From a checkpoint of a small masked image model.
Training: soap at rate 0.0022, 8100 steps, batches of 256.
Data: trained on crops of objects in photos (Visual Genome), 61751 training examples, 33.6 epochs.
Rows from block 9 of the encoder of a small masked image model, named by matrix and row number. Rows with one number belong to one neuron. Each number is 500 + 40 x the weight over its row's rms, rounded and kept within 0 to 999. All counts start at 0. Numbers have three digits each. After the name is the row's rms in percent of the matrix's.
After each neuron's rows are labels from the 100 images, of 14848, where the neuron reaches its highest value: "patch colour" is the nearest of a few named colours to the mean colour under the peak. Only what is clearly more common there than usual is listed. The data: crops of objects in photos (Visual Genome).
# fc1: MLP up (encoder.blocks.9.mlp.fc1.weight, 576x192), inputs 0-191
# fc2: MLP down (encoder.blocks.9.mlp.fc2.weight, 192x576, transposed), outputs 0-191

fc1.185 114:467584507458484523550515510588459386526430556476486530522497466598484529457503520445432509534538474490554483453502590543429513498506502524533530504461474473496443468545489532529446441423506553444515522520505485479442501469573467520481453544480454562537544537505533471467571475497413465524530525465492494508489466496502591535514502480454502458514492474521547502467476491558535537516528472558527516538489539459525468542539504519452494514480481488519473581578516537515539466430493490487502560457474469387551532511498544515564473505461512460549417477438549509428526545513505553453
fc2.185 112:580441487528510478475464472408535620457582463538481461465471496399506498538525473558536522467478555476463548551507418433552510533478506461472484513527502529509567522456510456482562557553501458566470492481511538533520479527417509505472497456512544466429472477526475576540470508505563526483471496529523497484517553495499392468478479519547488523487510540477478476536527507482495475500464541427494457465530460531484519484472483469542493495531522475492511418446514501496482581559493531526502439536520535605454470473506484508438522472566504575457591493528423494577466476519478466560
patch colour: brown

fc1.109 122:478557497488447573553545459469499465482443495519456405512429551551528468479529531466516513425521396477499488450490454460537469473529486470502585489524482535489437497474499480566532479474496570476429496527447492529489498489536506410557552613513480490552510470542443524484551541541464443518464490498496500501599570587476526405573448433465423521466470508476491472513529464497509492476540501498522536524521482477446495501485468462555479454562513504545514525484524494490506486483531470513479490535476400574466456460588500495436498472433534515537527516435522513542510522503478459521
fc2.109 135:478458472483566401479506561523513545529588543505598585499593454470474511522445478523456441555485546548514570543522537546468524478515529533457402505492545472474551495553489540439392525500515397491560497504546515489524488488495525539446465413477498477459523524504549439531451537467547499490579474488502504517434433438527483519469518585512601473545487519479509539456474504515471538539489496524462469483484511473508535505513537528444482578460443491446464478532467511569480499496540526469551487520507546423514500515435518518546479523536481465496479511563513513470507448481500512485
patch colour: grey

fc1.275 132:530511526503533517491526473527506527442497478467500414566496524497506507493482505540542500502496521564531481490457496467585536502524507430518490510524552514552510539476473543483424508533497434518485477520507522532591519522503493507496455490462492464479496541477456494558488581531493549486464519547469520518419469502447543456412501511396518455566456537475530479507451476479514475438498482586523467550522431477472566471505457443454449464485512570433528553511487383539516469535575558567494506588446456583512457470420477511528459433572508521559524518527443469554443514534475465481
fc2.275 143:470514454525463494508477542444534488563538506524532559446530475507544523500528475480469464453471423485485504541525504521432468496496522564457503476489475468433444476577559491570567499482531548481537524467524503506413458474527512469499548482533515504482526486506506465469486484457511466521551452430533470510597538504536502521599485504602471535461547482520494463491547525505529539528533504456470544450461552473504407523535499537525546540561459443539453459492532605468492536510473478409521457416537479419458517521565522476415515541424500501435468503472566537447520511423481510484
patch colour: grey

fc1.153 116:498391509542549532539508533419526498507499535449492512504490521539544513534472426500545515612584463474507411502533552530498463529526545491480547494512523484499556448463552494459464513509506510522493482531523488533514491499526418564471496542426543443548514499601557454543419530524555442473562480523467485527491511444557502463517541471526463497481521542529560526528496532571466427503469418525516488562523456512503497527475568570526495523571495515490512458506466534515543507482481514457400474427438578446450508480416465493518473565497472543516513465530515517443490475529541546518
fc2.153 116:512648523445441482483470473553465502500485478548484488511527480451479502487512554476474507376429523524461539461496413473505511445478452507516442500513452507482426535530492508516529473476523472474506514455500506464501496480502555456531512424545504534438502480392467559481552480502423530553413537488523503481547489545460488553481523516503539468506507460456468456470486435449577558521532530486503511456483543445491542474515468413476500491416488470521475554508509463485480493505527489552578489621546425571513495486586546485455512431536527497499499507481495471573491517510456488494
patch colour: brown

fc1.565 102:497516514452539449520483526587534606505486540535515478431471507527544514419526534544496453507451471536539531546525470470500500529446501516519451385482482586535467492485512553468555461547428486539488536460469476453550491454440498460510587536475486523618516491475450529413389494501510460469513517500456434459469505526489519473553563531536516544491434503492510428532507462484548508475461468528470458474505452497492510479470476515513488546521488455548504558546485464522476501523552566507448505485524487551472472549520399485438502514558513487443449562493424538516507521579488486481
fc2.565 097:506495473583461541480501475428480424520494512483536499582556487491436491570423432496508529529569521492464453479471506521545536465572519473462579578528529434468564537496511472510449545456573498494532485551554532558465509537546510536476446486540484457397505531536571434585565517501523525516508474549551567544532501463471447538477454447484529469529529490480466538456517514483415497557504527481511565509471531483512509495552527539475541456484476538452498431442519537477501494497462451501551498515496493456506486483469579486551473501430528516569545468513572460482510522402487483527
patch colour: white

fc1.330 093:508547516492466471484490479520512488485460458480561602497516499490473485463515455479457521522532537535484469540428475511487520520509608498470526529492508551565496588520502515496531541513504469405544556496571511574470501459411591478505559486517581501517512542454508565521500498537483449430492497523453534518446492478533459540509497488507478457518421501496468509479507523525434424473464459472487455448482540543411535503451480468432551510468543528413485488487502433502459521560481486495547500544614512522521529454551454499508541454538575425551475526440421502514545539509478492434
fc2.330 088:506460489495471521472527468544520504527531505513409434536463509517494514514444494549532524474515491449523507440588517477547522459463402521551495484519533437513534445456490490519459430532471545586478461504480527480542539555563451527471439506537445496431456471502519434461468477454514557568523565506552495465540459512486498505431554503463493579488573516544513503480522549471559555498478526525503551547557444532580482463512531554532503459506479468590532471478511603473524496439470585489437516452426507463489459531469575486530476518488427575506527472530549523450467510539509514501
patch colour: white

fc1.402 136:480468540453500490534482541515521485451505537537506442518535486497553508468488561434483480475540463493599438502470497490485454536507516473476501510545498488469476441485571474546498467538533497477531531531573552499521394482491515559523529469455476464431540450487480419464475480448503460539550432483515523524471516494487520476482511433533533476486574489456463456487516446465497548528491465604410492529423477384513486481644440451524505479451431472535566461485513461457503459499522536470448487446462496423535550395425519489508491497461499481500506479476526559516480498472537494488
fc2.402 149:505570477520514491453480449480489515553506477495506521451533496510454564526522464572480467546472508524464565488534480513515541463536482524515499505469527530452506522560453517432494527421469454483465469482407443524508548452509491482468461564485538489589548537516521572498517554541499491471487512464450492524530496507470519504550473535478508465535471587533551498522475570514499465500553515440550504456574543564452529532352577523520445547535530508479453529530487538600501567536534463524601523540509490588467433589571506494477484486499515525518501538536488470558463507494453514561
patch colour: grey

fc1.463 132:522516470444507528489482429484490500528555525444532467448463475448488491608549502500527463489469397512456531513494477445542508428477491504477462527511465491482480577552454508540466513526488506516495507580490502498507477438538558504530536464554474453541537541453478495581443499546534440538539535489508437542532526479439540479514557543546487508520464543459453493587502483517527445506466501495486504473556493511518562460498482466547458393445496489557557463468539462584499422499463568486573530481457460500482477408555515469478543505529540458522462586476526397501483508564540493460
fc2.463 140:459481521551541458514535565536533528445458512579500510504590526540496513409464485541471513502537545510533469501508510508462463577566513478503511487485530502447495421498550517453517512439526493473521492410488524539503495518482470478484445530468497550487483446533495472410540521472453550466450445496527535486468518517563452455511451455460541460530511453533561530432506496475455537524555516509489461501439496448500476545493494523471519618581498504428457554507439527476482583534553435500480442522500514498522513534400472532472443496421465501490541451528490592516517501401448440524
patch colour: grey

fc1.474 132:479508456451486517503490535484521544499572540520490498487466547633574547475461492505480523567463464518493508604455476488498403521579471541411504579536467463511543519507504472519487550537529482504447502487461454429479512475509504530517499483501472489544478481513442421597517498522480459471494483505488520558587473525495471432524482479631569441519477506458526493469492470498497579522510484492524519500527518513474467488549463433542471509563580538541493479469493439594552518512515465481524494479535479491488506432435479475472540482515515394476492498467548504541421433474471517512
fc2.474 149:523481512565548456491504431497512474478437502503571494472578454431395490525511509516520436430557506497519525425565519513525578502473507479557531435471550546419473501530529546457583473419446502504533532533530529581524510497484497481469486523500518479486542524481529565405488478498535496537502497464512508488426494482476525521503505482414459555501512492553471519523529498487499467516498497547480435489459531472544518526488558586445498532460437475459505490531491584419428524565492531498524522502447496491502477553561495509496415524433500566541522499547429539428531582460507467492
patch colour: grey

fc1.395 101:487491473451570449495511509510464508432533480482549520454525482464538522487564558465501448515415505484523601536446439489514397560561436486486453504524488423519483474545470432498466561532527479493437476494484518470500549561473487498517508448517495498600531471482449461458506435527507504488488557510473497463542536527537449461470479511566524498491430530511478425499529403500483479488573482547489531511553499430556498503445519471515553531499518514521543525539411558593460525546456478505473476486469541541537551480484458504583446471491472456398435471532497495493504491467494499578
fc2.395 099:497492542538471520465513489463524491542476535557481476530517515562469515575408448542526505509579463523494414457530550523517611484492574527478544462506510578483556534473518583473605403431448505513523507552537503499509487420527527502474495558474491461414472510530554535514495557477524457500511427526486529546445458507453610560535523474477503500526524503495486578502506557493502544486472537476543482491429517584451480488568478548505434487478479467456476495466542480434522466474527487499528539508522469475456435520537489475419537514496535544597531528476519485483489496505501505458
patch colour: grey

fc1.572 133:455477506522520505545503582487486530468528454481447504514483408479518533483444422517543481514502522452550547474511506575493504476450509533446503446492473481471441511523528527458492539518547572463549562473509551513520468505522475508478565508529487517516537528483489479432516428498568483531538535471449495551501513470508521545475545496461516562472514536551432540540517595488463509623409493517512502413525465531471445528446592583452562538497539504492484576523487523468487504490466549480540528460442576509427475504523508526531416516492471412485561538532465526465518492596485520463
fc2.572 127:560501485433468513477477451483494471571478518524548492496486578502487461482555545492473536476497498528454428511479490441501468496511511484551490535507522519545554485480469443556489444557448430515472464547501474474437576529478488500527456463487534503475472487515511512582498567488443509476488460487555470444491520532504442491519483529535462460532488500459569447471457422515542482355568503482494519587471526470509562493517451394575476450510472509522511426451500478514539512459510442528398483513576456498547515510493520445482536486542544591502426459467533452513475495425534526556
patch colour: white; pink

fc1.326 109:485551519512470512498512481504443456452524523502507631583477524487497470506496466509503484495501473474480491519477546575503494401460495532474494537498476515465472528480474496445510487487510495492512582446486555412553490525549553525487495592486405472499458551501507459553551550563477499458493462485474458499452551445462449523439472506529424508513513485453464535491434541505465438528544495558492433555490457506434488514361466475414454496483486519481412427483458493425468532531500486487472539560592504502417518474508525504531482503496479533458477516576533492470475553458511507530
fc2.326 096:494433460486536487453466536527537515552468465481457403447484466502483546492482511464514555546523506524532524463545487447536536547494553455527483494482506523570537483494518493539476524515500514525492430545514431589464532515427462491512503435529595516491537447537507502477511446474516505539516557517537545486518413546572546494544525475468584467477522494563548467506509483481521587444422503441475573464520553525504541480605527557590576490461540492552590560507535485555534443494469505524512475442453509495573497551500463478459534472516506506553533496446477497507499474554469479427
patch colour: white

fc1.210 116:518507538505585594509464456513447554521510560559532445476560486567579399460544462488471581503511443533465554548550578420477479508504583448497480446526471477520567514444495522494535461512470510526519451493473441463472501469465458442476477567498554467521424548461502532484552506488496439529505513490471494494539519486491449392481458551451564452453562533518568480494526450501504509411480570499514497479540512527560501513499553475463481472505532496498571505545476471517490505511458525541501481541539523534473600519450538469458506536492506481579532470450525500521565484487521465514
fc2.210 116:492537470503460415491535531480540443508496430460474560510447521465441565549436498483547417545492550457517451467475444631538545495501442550479541532478543532487470506530524488497468545494524473501453534506554534557491504530526540550510496438512461530460617457593502487507459481504539536464496466531534505518482496516495565617510548453561463535532456466522447491491478561521543503585499426509517514490458510473466520464480455554516536496468497510520429472422510530445515484496518501424478522475486477431518414493543467528545481466514517505437493534544517496465439553494441543494
patch colour: white

fc1.406 088:487507497476496493578503489547458535557489525541551498537492436507446451512437480504496513471524523478479465595483468562462518492488480527485564435494460520476509469498516489496465523459475533483454494503514555476457494526436479449502511535502545513493489527490554547474477478477464546523589471493503455464438560447408497485430522402481486561512534424571501574459543497503494591527516518460557455529445499470370409491439493534507491483455435481524488455523451599439490489497491511528467471578532508473485545522536584474513593574494472448491516524507533494453553528516461490464
fc2.406 088:518469496501497529390490516475522441484531443460414513502524542483530507478521493506488491548519488535597503431512581466535523494429536507471455532474578470534507551458476493502538489563507475520529494489485454495543518507518546505440494473545455494469496467531474459540523496493520473450443525522520550550567479521599454527544473637467464469486498548472516469533481561485534436464437480502459514471563476569576618517496525485541551520526546520491488552459543413577541534443496482481475553471504485505516471473479428509552432417509529535551449482501481501526453500531546534536
patch colour: white

fc1.479 111:500493513491529458479517443565504449497508395491516546473465596598507499511559533520517527505470520524543496438450476511497526532502464541548560540512509539507492441509498524507486420592532444493518472375521435496446480447512514442524497481446445527467460487492536515470478467571503445469455438496488516529482479525427546506480494477551577576478524464457500541483461527506463485517490517485451544557505553391466522510467472508494471533456545532489496468487482499451498476501505481459486497481549567508459530512466500496506475556517621431473461501515586520425515469528411440560
fc2.479 107:509543550494472538483483512464511541480495574477461504549534412427483469481455505479498495485526503471513480550528535494460456491450554491491448455463517471497508576464488502494518560455476579500473528594462588537562512551505458539448512523525526483535505519531498487497517472420494533521553611525538516458499510497578463477515499532431387436535477501546484488508521457496528524470477492512545471465503424623534458490501547506479541464553509452511522520490535512497467530525467527519492524498442431478536484496543502535533536423466394563540517509498384470520466528497592538437
patch colour: grey