A small masked image model, trained from scratch: encoder patch size [4, 4].
Rows from block 11 of the encoder of a small masked image model, named by matrix and row number. Rows with one number belong to one neuron. Each number is 500 + 40 x the weight over its row's rms, rounded and kept within 0 to 999. All counts start at 0. Numbers have three digits each. After the name is the row's rms in percent of the matrix's.
After each neuron's rows are labels from the 100 images, of 14848, where the neuron reaches its highest value: "colour at peak" is the nearest of a few named colours to the mean colour under the peak. Only what is clearly more common there than usual is listed. The data: crops of objects in photos (Visual Genome).
# fc1: MLP up (encoder.blocks.11.mlp.fc1.weight, 576x192), inputs 0-191
# fc2: MLP down (encoder.blocks.11.mlp.fc2.weight, 192x576, transposed), outputs 0-191

fc1.28 126:527483506462433496507482546473509549494514520410528458462535467513552523584488468478582498453456450440503480455484552449578481558451509519500576534497611495473547429550529533488501535525496548499499465496516457483493577527426513416524514490464540514461512547459507492535487516478544476489591511549446478512551546505505462563457504533527497519588496481490525481488523519539491417476512505486524528610569526479521402480521552511452515457520490522466580482400469557577451553567516512536517535459473528456468445555476492507560534534514514523529458470549484493486502491514520510547
fc2.28 120:466522463513567483490531425528492459495488481588494530535470532510468484477489535536416479538526500578494512551506423538444509414577473469516439482459410554522433558494487503504502475463523446502499521484493493490506438463568500565512485497509478490532508428551487526478526544481466514522414461450561539468446451500503535456535480502502514490387505514518485516508496486438482552524481510519477481418435461501447601533461449501545482535473481479524442532588541424452518450378501482454498451574533469556511550475523522463432445486510459485486540526476528515542492515468484505457
colour at peak: brown

fc1.29 089:568489465489608565519529600491485461495505498546498500457512467449547493521477516518481505522513467573501554545470497510496515470507571461451467558503493460467513499535600552567513485471476498518542494496550500392481521405539498520448507491515501543539483458553533529443464462453511556486471537513570592489486518454536495533431530477553484612464448509547552577549496535483527471484509490532458531531447518573556455489441480551533554451572505511539541471460547451467443481505516480532504485535493522498431539462481455485525546492548455519414511475508439472517503483479503463571
fc2.29 081:425541526510395411493478425489535565541476511481488491539511536529459484511471503470518533494507564445509436485491460484498458479508438533543502471516469534494474450515424470439512521541535484473500488522490467600514454595497489482559503514528529446469529508461499450525516532511541465477495459524466420487513452537454492468505449519434521415556566524465435469444448474530480539520505519483497494469545496415478590524538490451495423539406501456446486522540439545539577485494493462424521473440484475508567487526499558506520412513441544487562490485438555492492511510511483519438
colour at peak: grey

fc1.94 082:454484497480476440493570481522533404468531452441452575520537474521490460552519499487458490531471546477510491522455489520508518493531470478452475440465515456552520499621535488468468490472479458501494497486527472511573510575532514555464499488499460513583493487487506487498453493594493543518487536442520505514517528511523519535537478432521523547489440503448507453478454559481465415532462475482511560525502515433525596485416523510484530481485406482482529564513411486490416523530467409486544563553513526559497487531454500492507514534511549495542444545481573455500574567571462433548
fc2.94 077:531500547504515546500450524493469565574480547556592439473476542468503504460464490545542527456545440500524542527545535457502477498494547518539501531517467536423465460368457528520508499498525511474493474503516567509394500469458463396507498492513511509405502524517495514551539534436489475496514465502483445477478459525503544456484537536512452451525556556546484531520523469504510555436576534515514443458459452576468415544533487444513483532529561498488477426509576482500585509494538563503479474416487496472480533495512483537518468463510437535453528458524449528473424450458479518441
colour at peak: white; pink

fc1.544 139:412489487491568394500494505491521494501584523484459520514549456550511571485505533570497501537542505434474521459530487566495464463455477490532546507528494546502447500516444543475487522401515500459503565494472502432489579477455479589496471574445551563528559546517536472524466549438466470501478492504475408483581470448495524484515490520428541493512500501534486471511546564583517434478492544452524534449514543415466515440563474462446430556512449460454487516486481477548452511510551500498511465556519456501518548527467480505483563507517519532520544442556557538443518511552538496521
fc2.544 139:598515490539461565525518473463516520457450481522523492489432513486490422523470503473480447457462465538521473532519518377471519535566504520478493489480508463515559512512515435537521488571459510548490468485541519535474445514542571458519533421547460448410470476500501523457500477543548553474519508467505591496417508562500488523457512500567468506482471460469526549481462431420498574533521456543465483592485485558520503546455500550539555479501529519540468491521510514469542500460431480523456511429515531475475437462536493493501410517480482456479436563435447440569528541442465488487
colour at peak: brown

fc1.352 096:544552515473463546490479484494435599512494511514514479444494442464546547500504514552545562551460515508488565575543501520532526526508520453494497482453514493453502492505470428533460472533525521451517536455595482484504471512463501466424539464487423523445526434448474536596505491511455514487430491521399520489499508524496485561498553533515549514493567487558521498466430505462504437480540452461468527469475458581409483492444540426461551479535478539522523539517524482456407505450519518561588564385517495460500563463502526517523486489494540463451466485511505465539557473476488513549
fc2.352 085:466455513502488459508500517501589406514494492480547518534504589510459440517496482443484448435525488489515447418452497504495478475485481512532490507549494523564511525471487584467548515432478460518483434557391498508517518509526518528563460540557591484579506545493538483419483498524525465532559490488564479494499486446523523439501468454465477478488438539461489508519510488532483545488463556561531489516506551454586524510521497570523459545471503449466499458468475516505558469614501502386418438598484508539516480544489478485516508464530441487552538517539466522450439524507500494447
colour at peak: white; pink

fc1.118 094:496542498439435547496529491520506500475536402513489465521556534482515518552516504481498559480510455481512500497466504421457538414440509450503516443512461494582569492507432490427459479523518482542497447451453472535488457533462539545507545480501526472509504489437517539435435506504516503546471511475495467520558477498571516575471449489418497505464533592473489460523500475481522495464444532460539518499422479533591455519533499435558480579479576467466579583466492517477509544461544446544460391535553500486460505544468488477539515588517501493471562480464513452488462457569515474529
fc2.118 096:511498490558522462530454531481458473548443565485543503505456492485523502481486484524511436524527519563486473509506491586562445569570501541482484536539508474412433534479566504534513511464497510426499549520547524466522499495586481450498458502524500499503523520554485450535507546494506486463520460517521506517499542466408497407511553492546549476556477431508508487454518522527495471542553456574465483467525517417427542525467531519454503453491407541477442428523510458514493443565486559425525643479447516552525490491515511518462492466486462509533432539550508544483525546417469527441
colour at peak: white

fc1.143 100:544513508539478472535493466485487538593473535449461475435503508450466536544469456506559469523485486497495549543520488551583535533427567501508572478402499505456461485470549518460481498526500419554493507505510473480558468501499528625535526532499573497475526480536494509577543488534514504472514424519470514448490518549470489532422505509464451491475606439556527448496483468456507539544479479510536475550511438430530450483528482525457504513468459503491475491495502574432454516501544539553501544456493491424444491512509507434557591443486575457422582506519530479491490466497490544550
fc2.143 089:453507502445514508479453494520531471414526452569526537520473474508525487468533567501451504466468475490508500475505514432439499477580442519536463498575495507557533537521438477544475512473478572448509478507469539517454511502527476376473486477509413495549469526461506461444501487462502514509477563485541502526485467450543510492556506520505553522509431593452480544521519536540448450446498525508451545454469533597469570551453521483552434494532542496488499517503488425546545458494472441444494494545503543599548514482483528507440385539562441524581433508483457517497497552517495470486
colour at peak: brown

fc1.282 118:440485448473479531500463478539484508458604438556517493519508585491456507460498611458516559557551579540472528545486435498458470524531501512460535490484457498522488527498488502580500502504545539494485520543506509635444509522490511457500478489549540511569451469510587460491540508398527433521476580448565563483539466498553477467535440480445468561445533468515484408473508502524480565543496509503543508465442481471452461485517512490547507499550478535545446473510499479558503536444465492471563478426492453449497574523463488541554458520507511443503513485530511536428524494499524511500
fc2.282 112:572532535525526448501536510476531540528403545443474490453471402480550488502497424525501453427439434458510488456491553488567527456473498447551471530492565462498480499529513469451500509526498453513534481477487507374552504487516524520505503493463439484466588534488446536494447483598478552463530430564401437495480492509453512551478553541537513453589445539470479606507469504495523464465507508499458521557562536537543525504467504505501474533477515463466545536498507536463494482567518507536418532552514556525523426472555491489451550495509498566514489495466497459541464474515476479501
colour at peak: grey

fc1.80 127:536518544485503494508478458495538460460525516513415554498571491606551475516543516506544533453473513419512375507428471452479488515524524486524524508497457472561534502496449477481516480433530508519518560448451481471455508477444480525529490443484454545448548438529506555571449508504515539458473511534468474556521495528478519522523493469551558460527547509454507485559492461516440595462458517459596511469454547462535509490477510475368553555444432518467577494495479488467532415456472522530487470507450443514495488509435472448509525502530524531459541452437537536476490483458521537449
fc2.80 121:468478485500496538522494559510456527557481462495581465497437519418439537454452474487466455508542454596502628505538540529526508484484485487457483480488540467424482511514554503503469524593451505481498452539545490527550466505561525504444495539491548453543473536480497477414553494491447482526553480482522535463491521445513512487499536525495451536494464476541519500447521521475567399542514453528391509519556476551475500510515484518605434428554546464515430506503514529523506589572536517473518607512544552489504520532545527544486491502473504468546511514545485451544486503515439452531
colour at peak: brown

fc1.181 102:502426624520532519470483502576511418559480439487481468491503541483543469539502611465537497578561509451456488552529562517476500491492504463503449461518475484494534543466503485551557551470458538583525486533442504561483489534466431452537492459578531484531509515429533502606525560427487421555531523466459497538594508492534514518509509531509514404544500481452482494573497503454440521536520538536499477526538512552489552510529516526454515536534494495500519513465516458546498453465418467485469509504520422503524489453483500469514495496522414461563534514452505466561542522503551516474
fc2.181 104:526545406489468510531486493428483558443501517533517560475500431513456537458538373514464517389429505465529504464487427478566494500476491534489561520518521493503477454528471527434456464545528457447513538489585522446518503497503557530449537509409492525488456505503473543417491395575523562480460495487535489507439516514475452465499480433534450597444502557523524481448533512551535461466513496469527488498469496432524424478480462477503463467503503480517505489535472526473509550571546539500538498489491592508486541494496501505497475478473583517420473439522496520431463472517494459528
colour at peak: grey

fc1.375 083:500415494481530548515520536490525449526527482438572508536536553541505459507477459516516533479468516437458510523511476483498462504519512532469430465513523459553522548484510480548475520510539525441518636515528544514454497492495444403494469518504563544445461500512564439537469379471494547498479503458563509573538446536497487523432506510460471584517442477483546509481531539514542447591588518430479563516502528518471444544502486514432442447431507470487480464546500548559512551498544487484518580531528538491529504504520423507491469520508521503542424468522488542492504443556466469434
fc2.375 077:498603530516475482481511462487490539503484547581479486469475459443487553519519495504485451493525474578499508473496506491548510482503492447523530545516509545453455465485522501476525460506504494505502378478468440492559505480533559567504503499508475454557531519527444581457523606562474463509525489564426483456473584467513559482583511525580508433494576518508450490479481471531448506421425495531529435471473476515485537457487516506570538532572473521499526519443510443421498453461469513485459447487473457489487480516491606501482557487485479480445574510503503445534471546470526547598
colour at peak: white; pink

fc1.560 125:419518461529504489465517504519576483453477500537452479504553468526475477546474521489532372496474494431518516474546566541547522495541604509535501489555531517529516517459547560535513459402473512509508523487438546535532534436524491533524492512488478468485454499509567478516541485576517536528452491468498514460452498503485507432551511462463552525457484552539487490487482525467544581492462452421472518509580563464462465532492563572429513479505526531520458467464543564468474504569496558465509506505481471438468468510570518474497482440460453501475612461495557530482478507483576590437
fc2.560 143:567484529472484504547451511512422518531541507473537551520436495451538512428537474492474617491502510544461472550471449446437482466451420471452509513445453493446493463536478448472473532619547489490499485485546468456468438531512518474466513487504519534505549498494413509515475512462480488494534521530475472551534530489507498549463468530540452466539539483449486473499498487518493428508527530560527481510433435501512546466523429407587490519511482454486514513524491411542582489442517442538494488507535512562505537475424521529491546546543532520518421527480467454528521510515451403602
colour at peak: brown

fc1.136 092:477449480486492491443473461535519585521524503453537415514432471504511458468450522534563492537464428583537551477493465430563536480565496517538573439498513566454468546449582526463435482516489499501522443592559486472500584537531519442499543558446489542527441484527524478561538480497479418470591517455520470481489532534495474439487529479463583507455495485535478538487557519525526486472443502472496496475465436585478552514465487526513570471523557505496511585528499495543465477470435554517503539556524539551495490547531534480492479437530516461561529549496508538514499487562528472524
fc2.136 096:538517500511503550575519548497479456490474499520482596496561548484503533517543451457489524471495579399438467523501520602478441503442530518487443543537493449549522470511460526522523527464563479504485540434456496535508395474500512540472457429511491453541518532477497524446455529503518566534421529560531515548511470467538528550506485504527429496554511544449487419491467460491464475523574481516501517504536532408572420478500536451473443534505465514507510421457546537444518522528562465459524455448456464494485503482460496511504534567502475562435470453492477444456510548422499524491
colour at peak: pink; white

fc1.182 086:555558577446514477579516491512476533462479560502475489517504487398550500462506472454515498527493479466554575558557488468517615477481543543500559495487519474500533463541554520439514536538518559477579556471455539475444461577509462451470542544530539521514468525461471582509524519442513526507493490526451514558542543536523505517496529499495539571575483540495500483536518563482468506526448506558507478514502495477585551448417580512483446516529469627522527554474487519470486482425530497493465530491450450500528526511440546523540548507436498537428485481482461441490525486504562505543
fc2.182 086:441460436572476506421514535499507473538532424505561488529503545613442470556479515554491514471529504539466427424445524535514396489516505488539463509502480558512463546444442512585472436456475395494448417529571460508552515446490527555523447478471501497497498481533532471488477522581494453504484479481556508428452462449473491496514515515504467463434501501509479494474488476540531496463502521453504537485505501513413472537539471485505549468461517394450488469509505475514514498552471508492531443542548570524465509484541452481480449472605467496544516559527509541512478476464444489431
colour at peak: pink

fc1.366 133:453517449505532438513488475485484454514527474506511458536498511536552504457524471507414501432447467514480480530503510478505456386492539462530527585507541508505523564473470474504517417559523568460583536464499543378505457549488531443457414513471446457420428494488486492474561422493518560543491456485501470528439537457507462462445490470506491604553438546502488535585503544516539451518494492538582509484497487445555529469512507496515511422482576565489538486531516532509545512491543488474482465551522554545465492440469470469562496500509471484527503477514469490492444477579539506472
fc2.366 132:538502556506476572445533537530519562459466554498507506512546516470447482563471511479586496593559522513494510431507494530491542608483467534476479417487472501460484446520558537509504571422491448497428445520495472577482536432517467566547568501496523506569559500513525486485439589476489434456539515529521525466526513543473569511553519549501506398464565467542485437410507445490482513471518500460430509508497511538452468515491486505504478556486439455514484517475515490497448488491468518486554517475444436467518494555531559548436508491476533516462522546456523505522538512411451483531
colour at peak: brown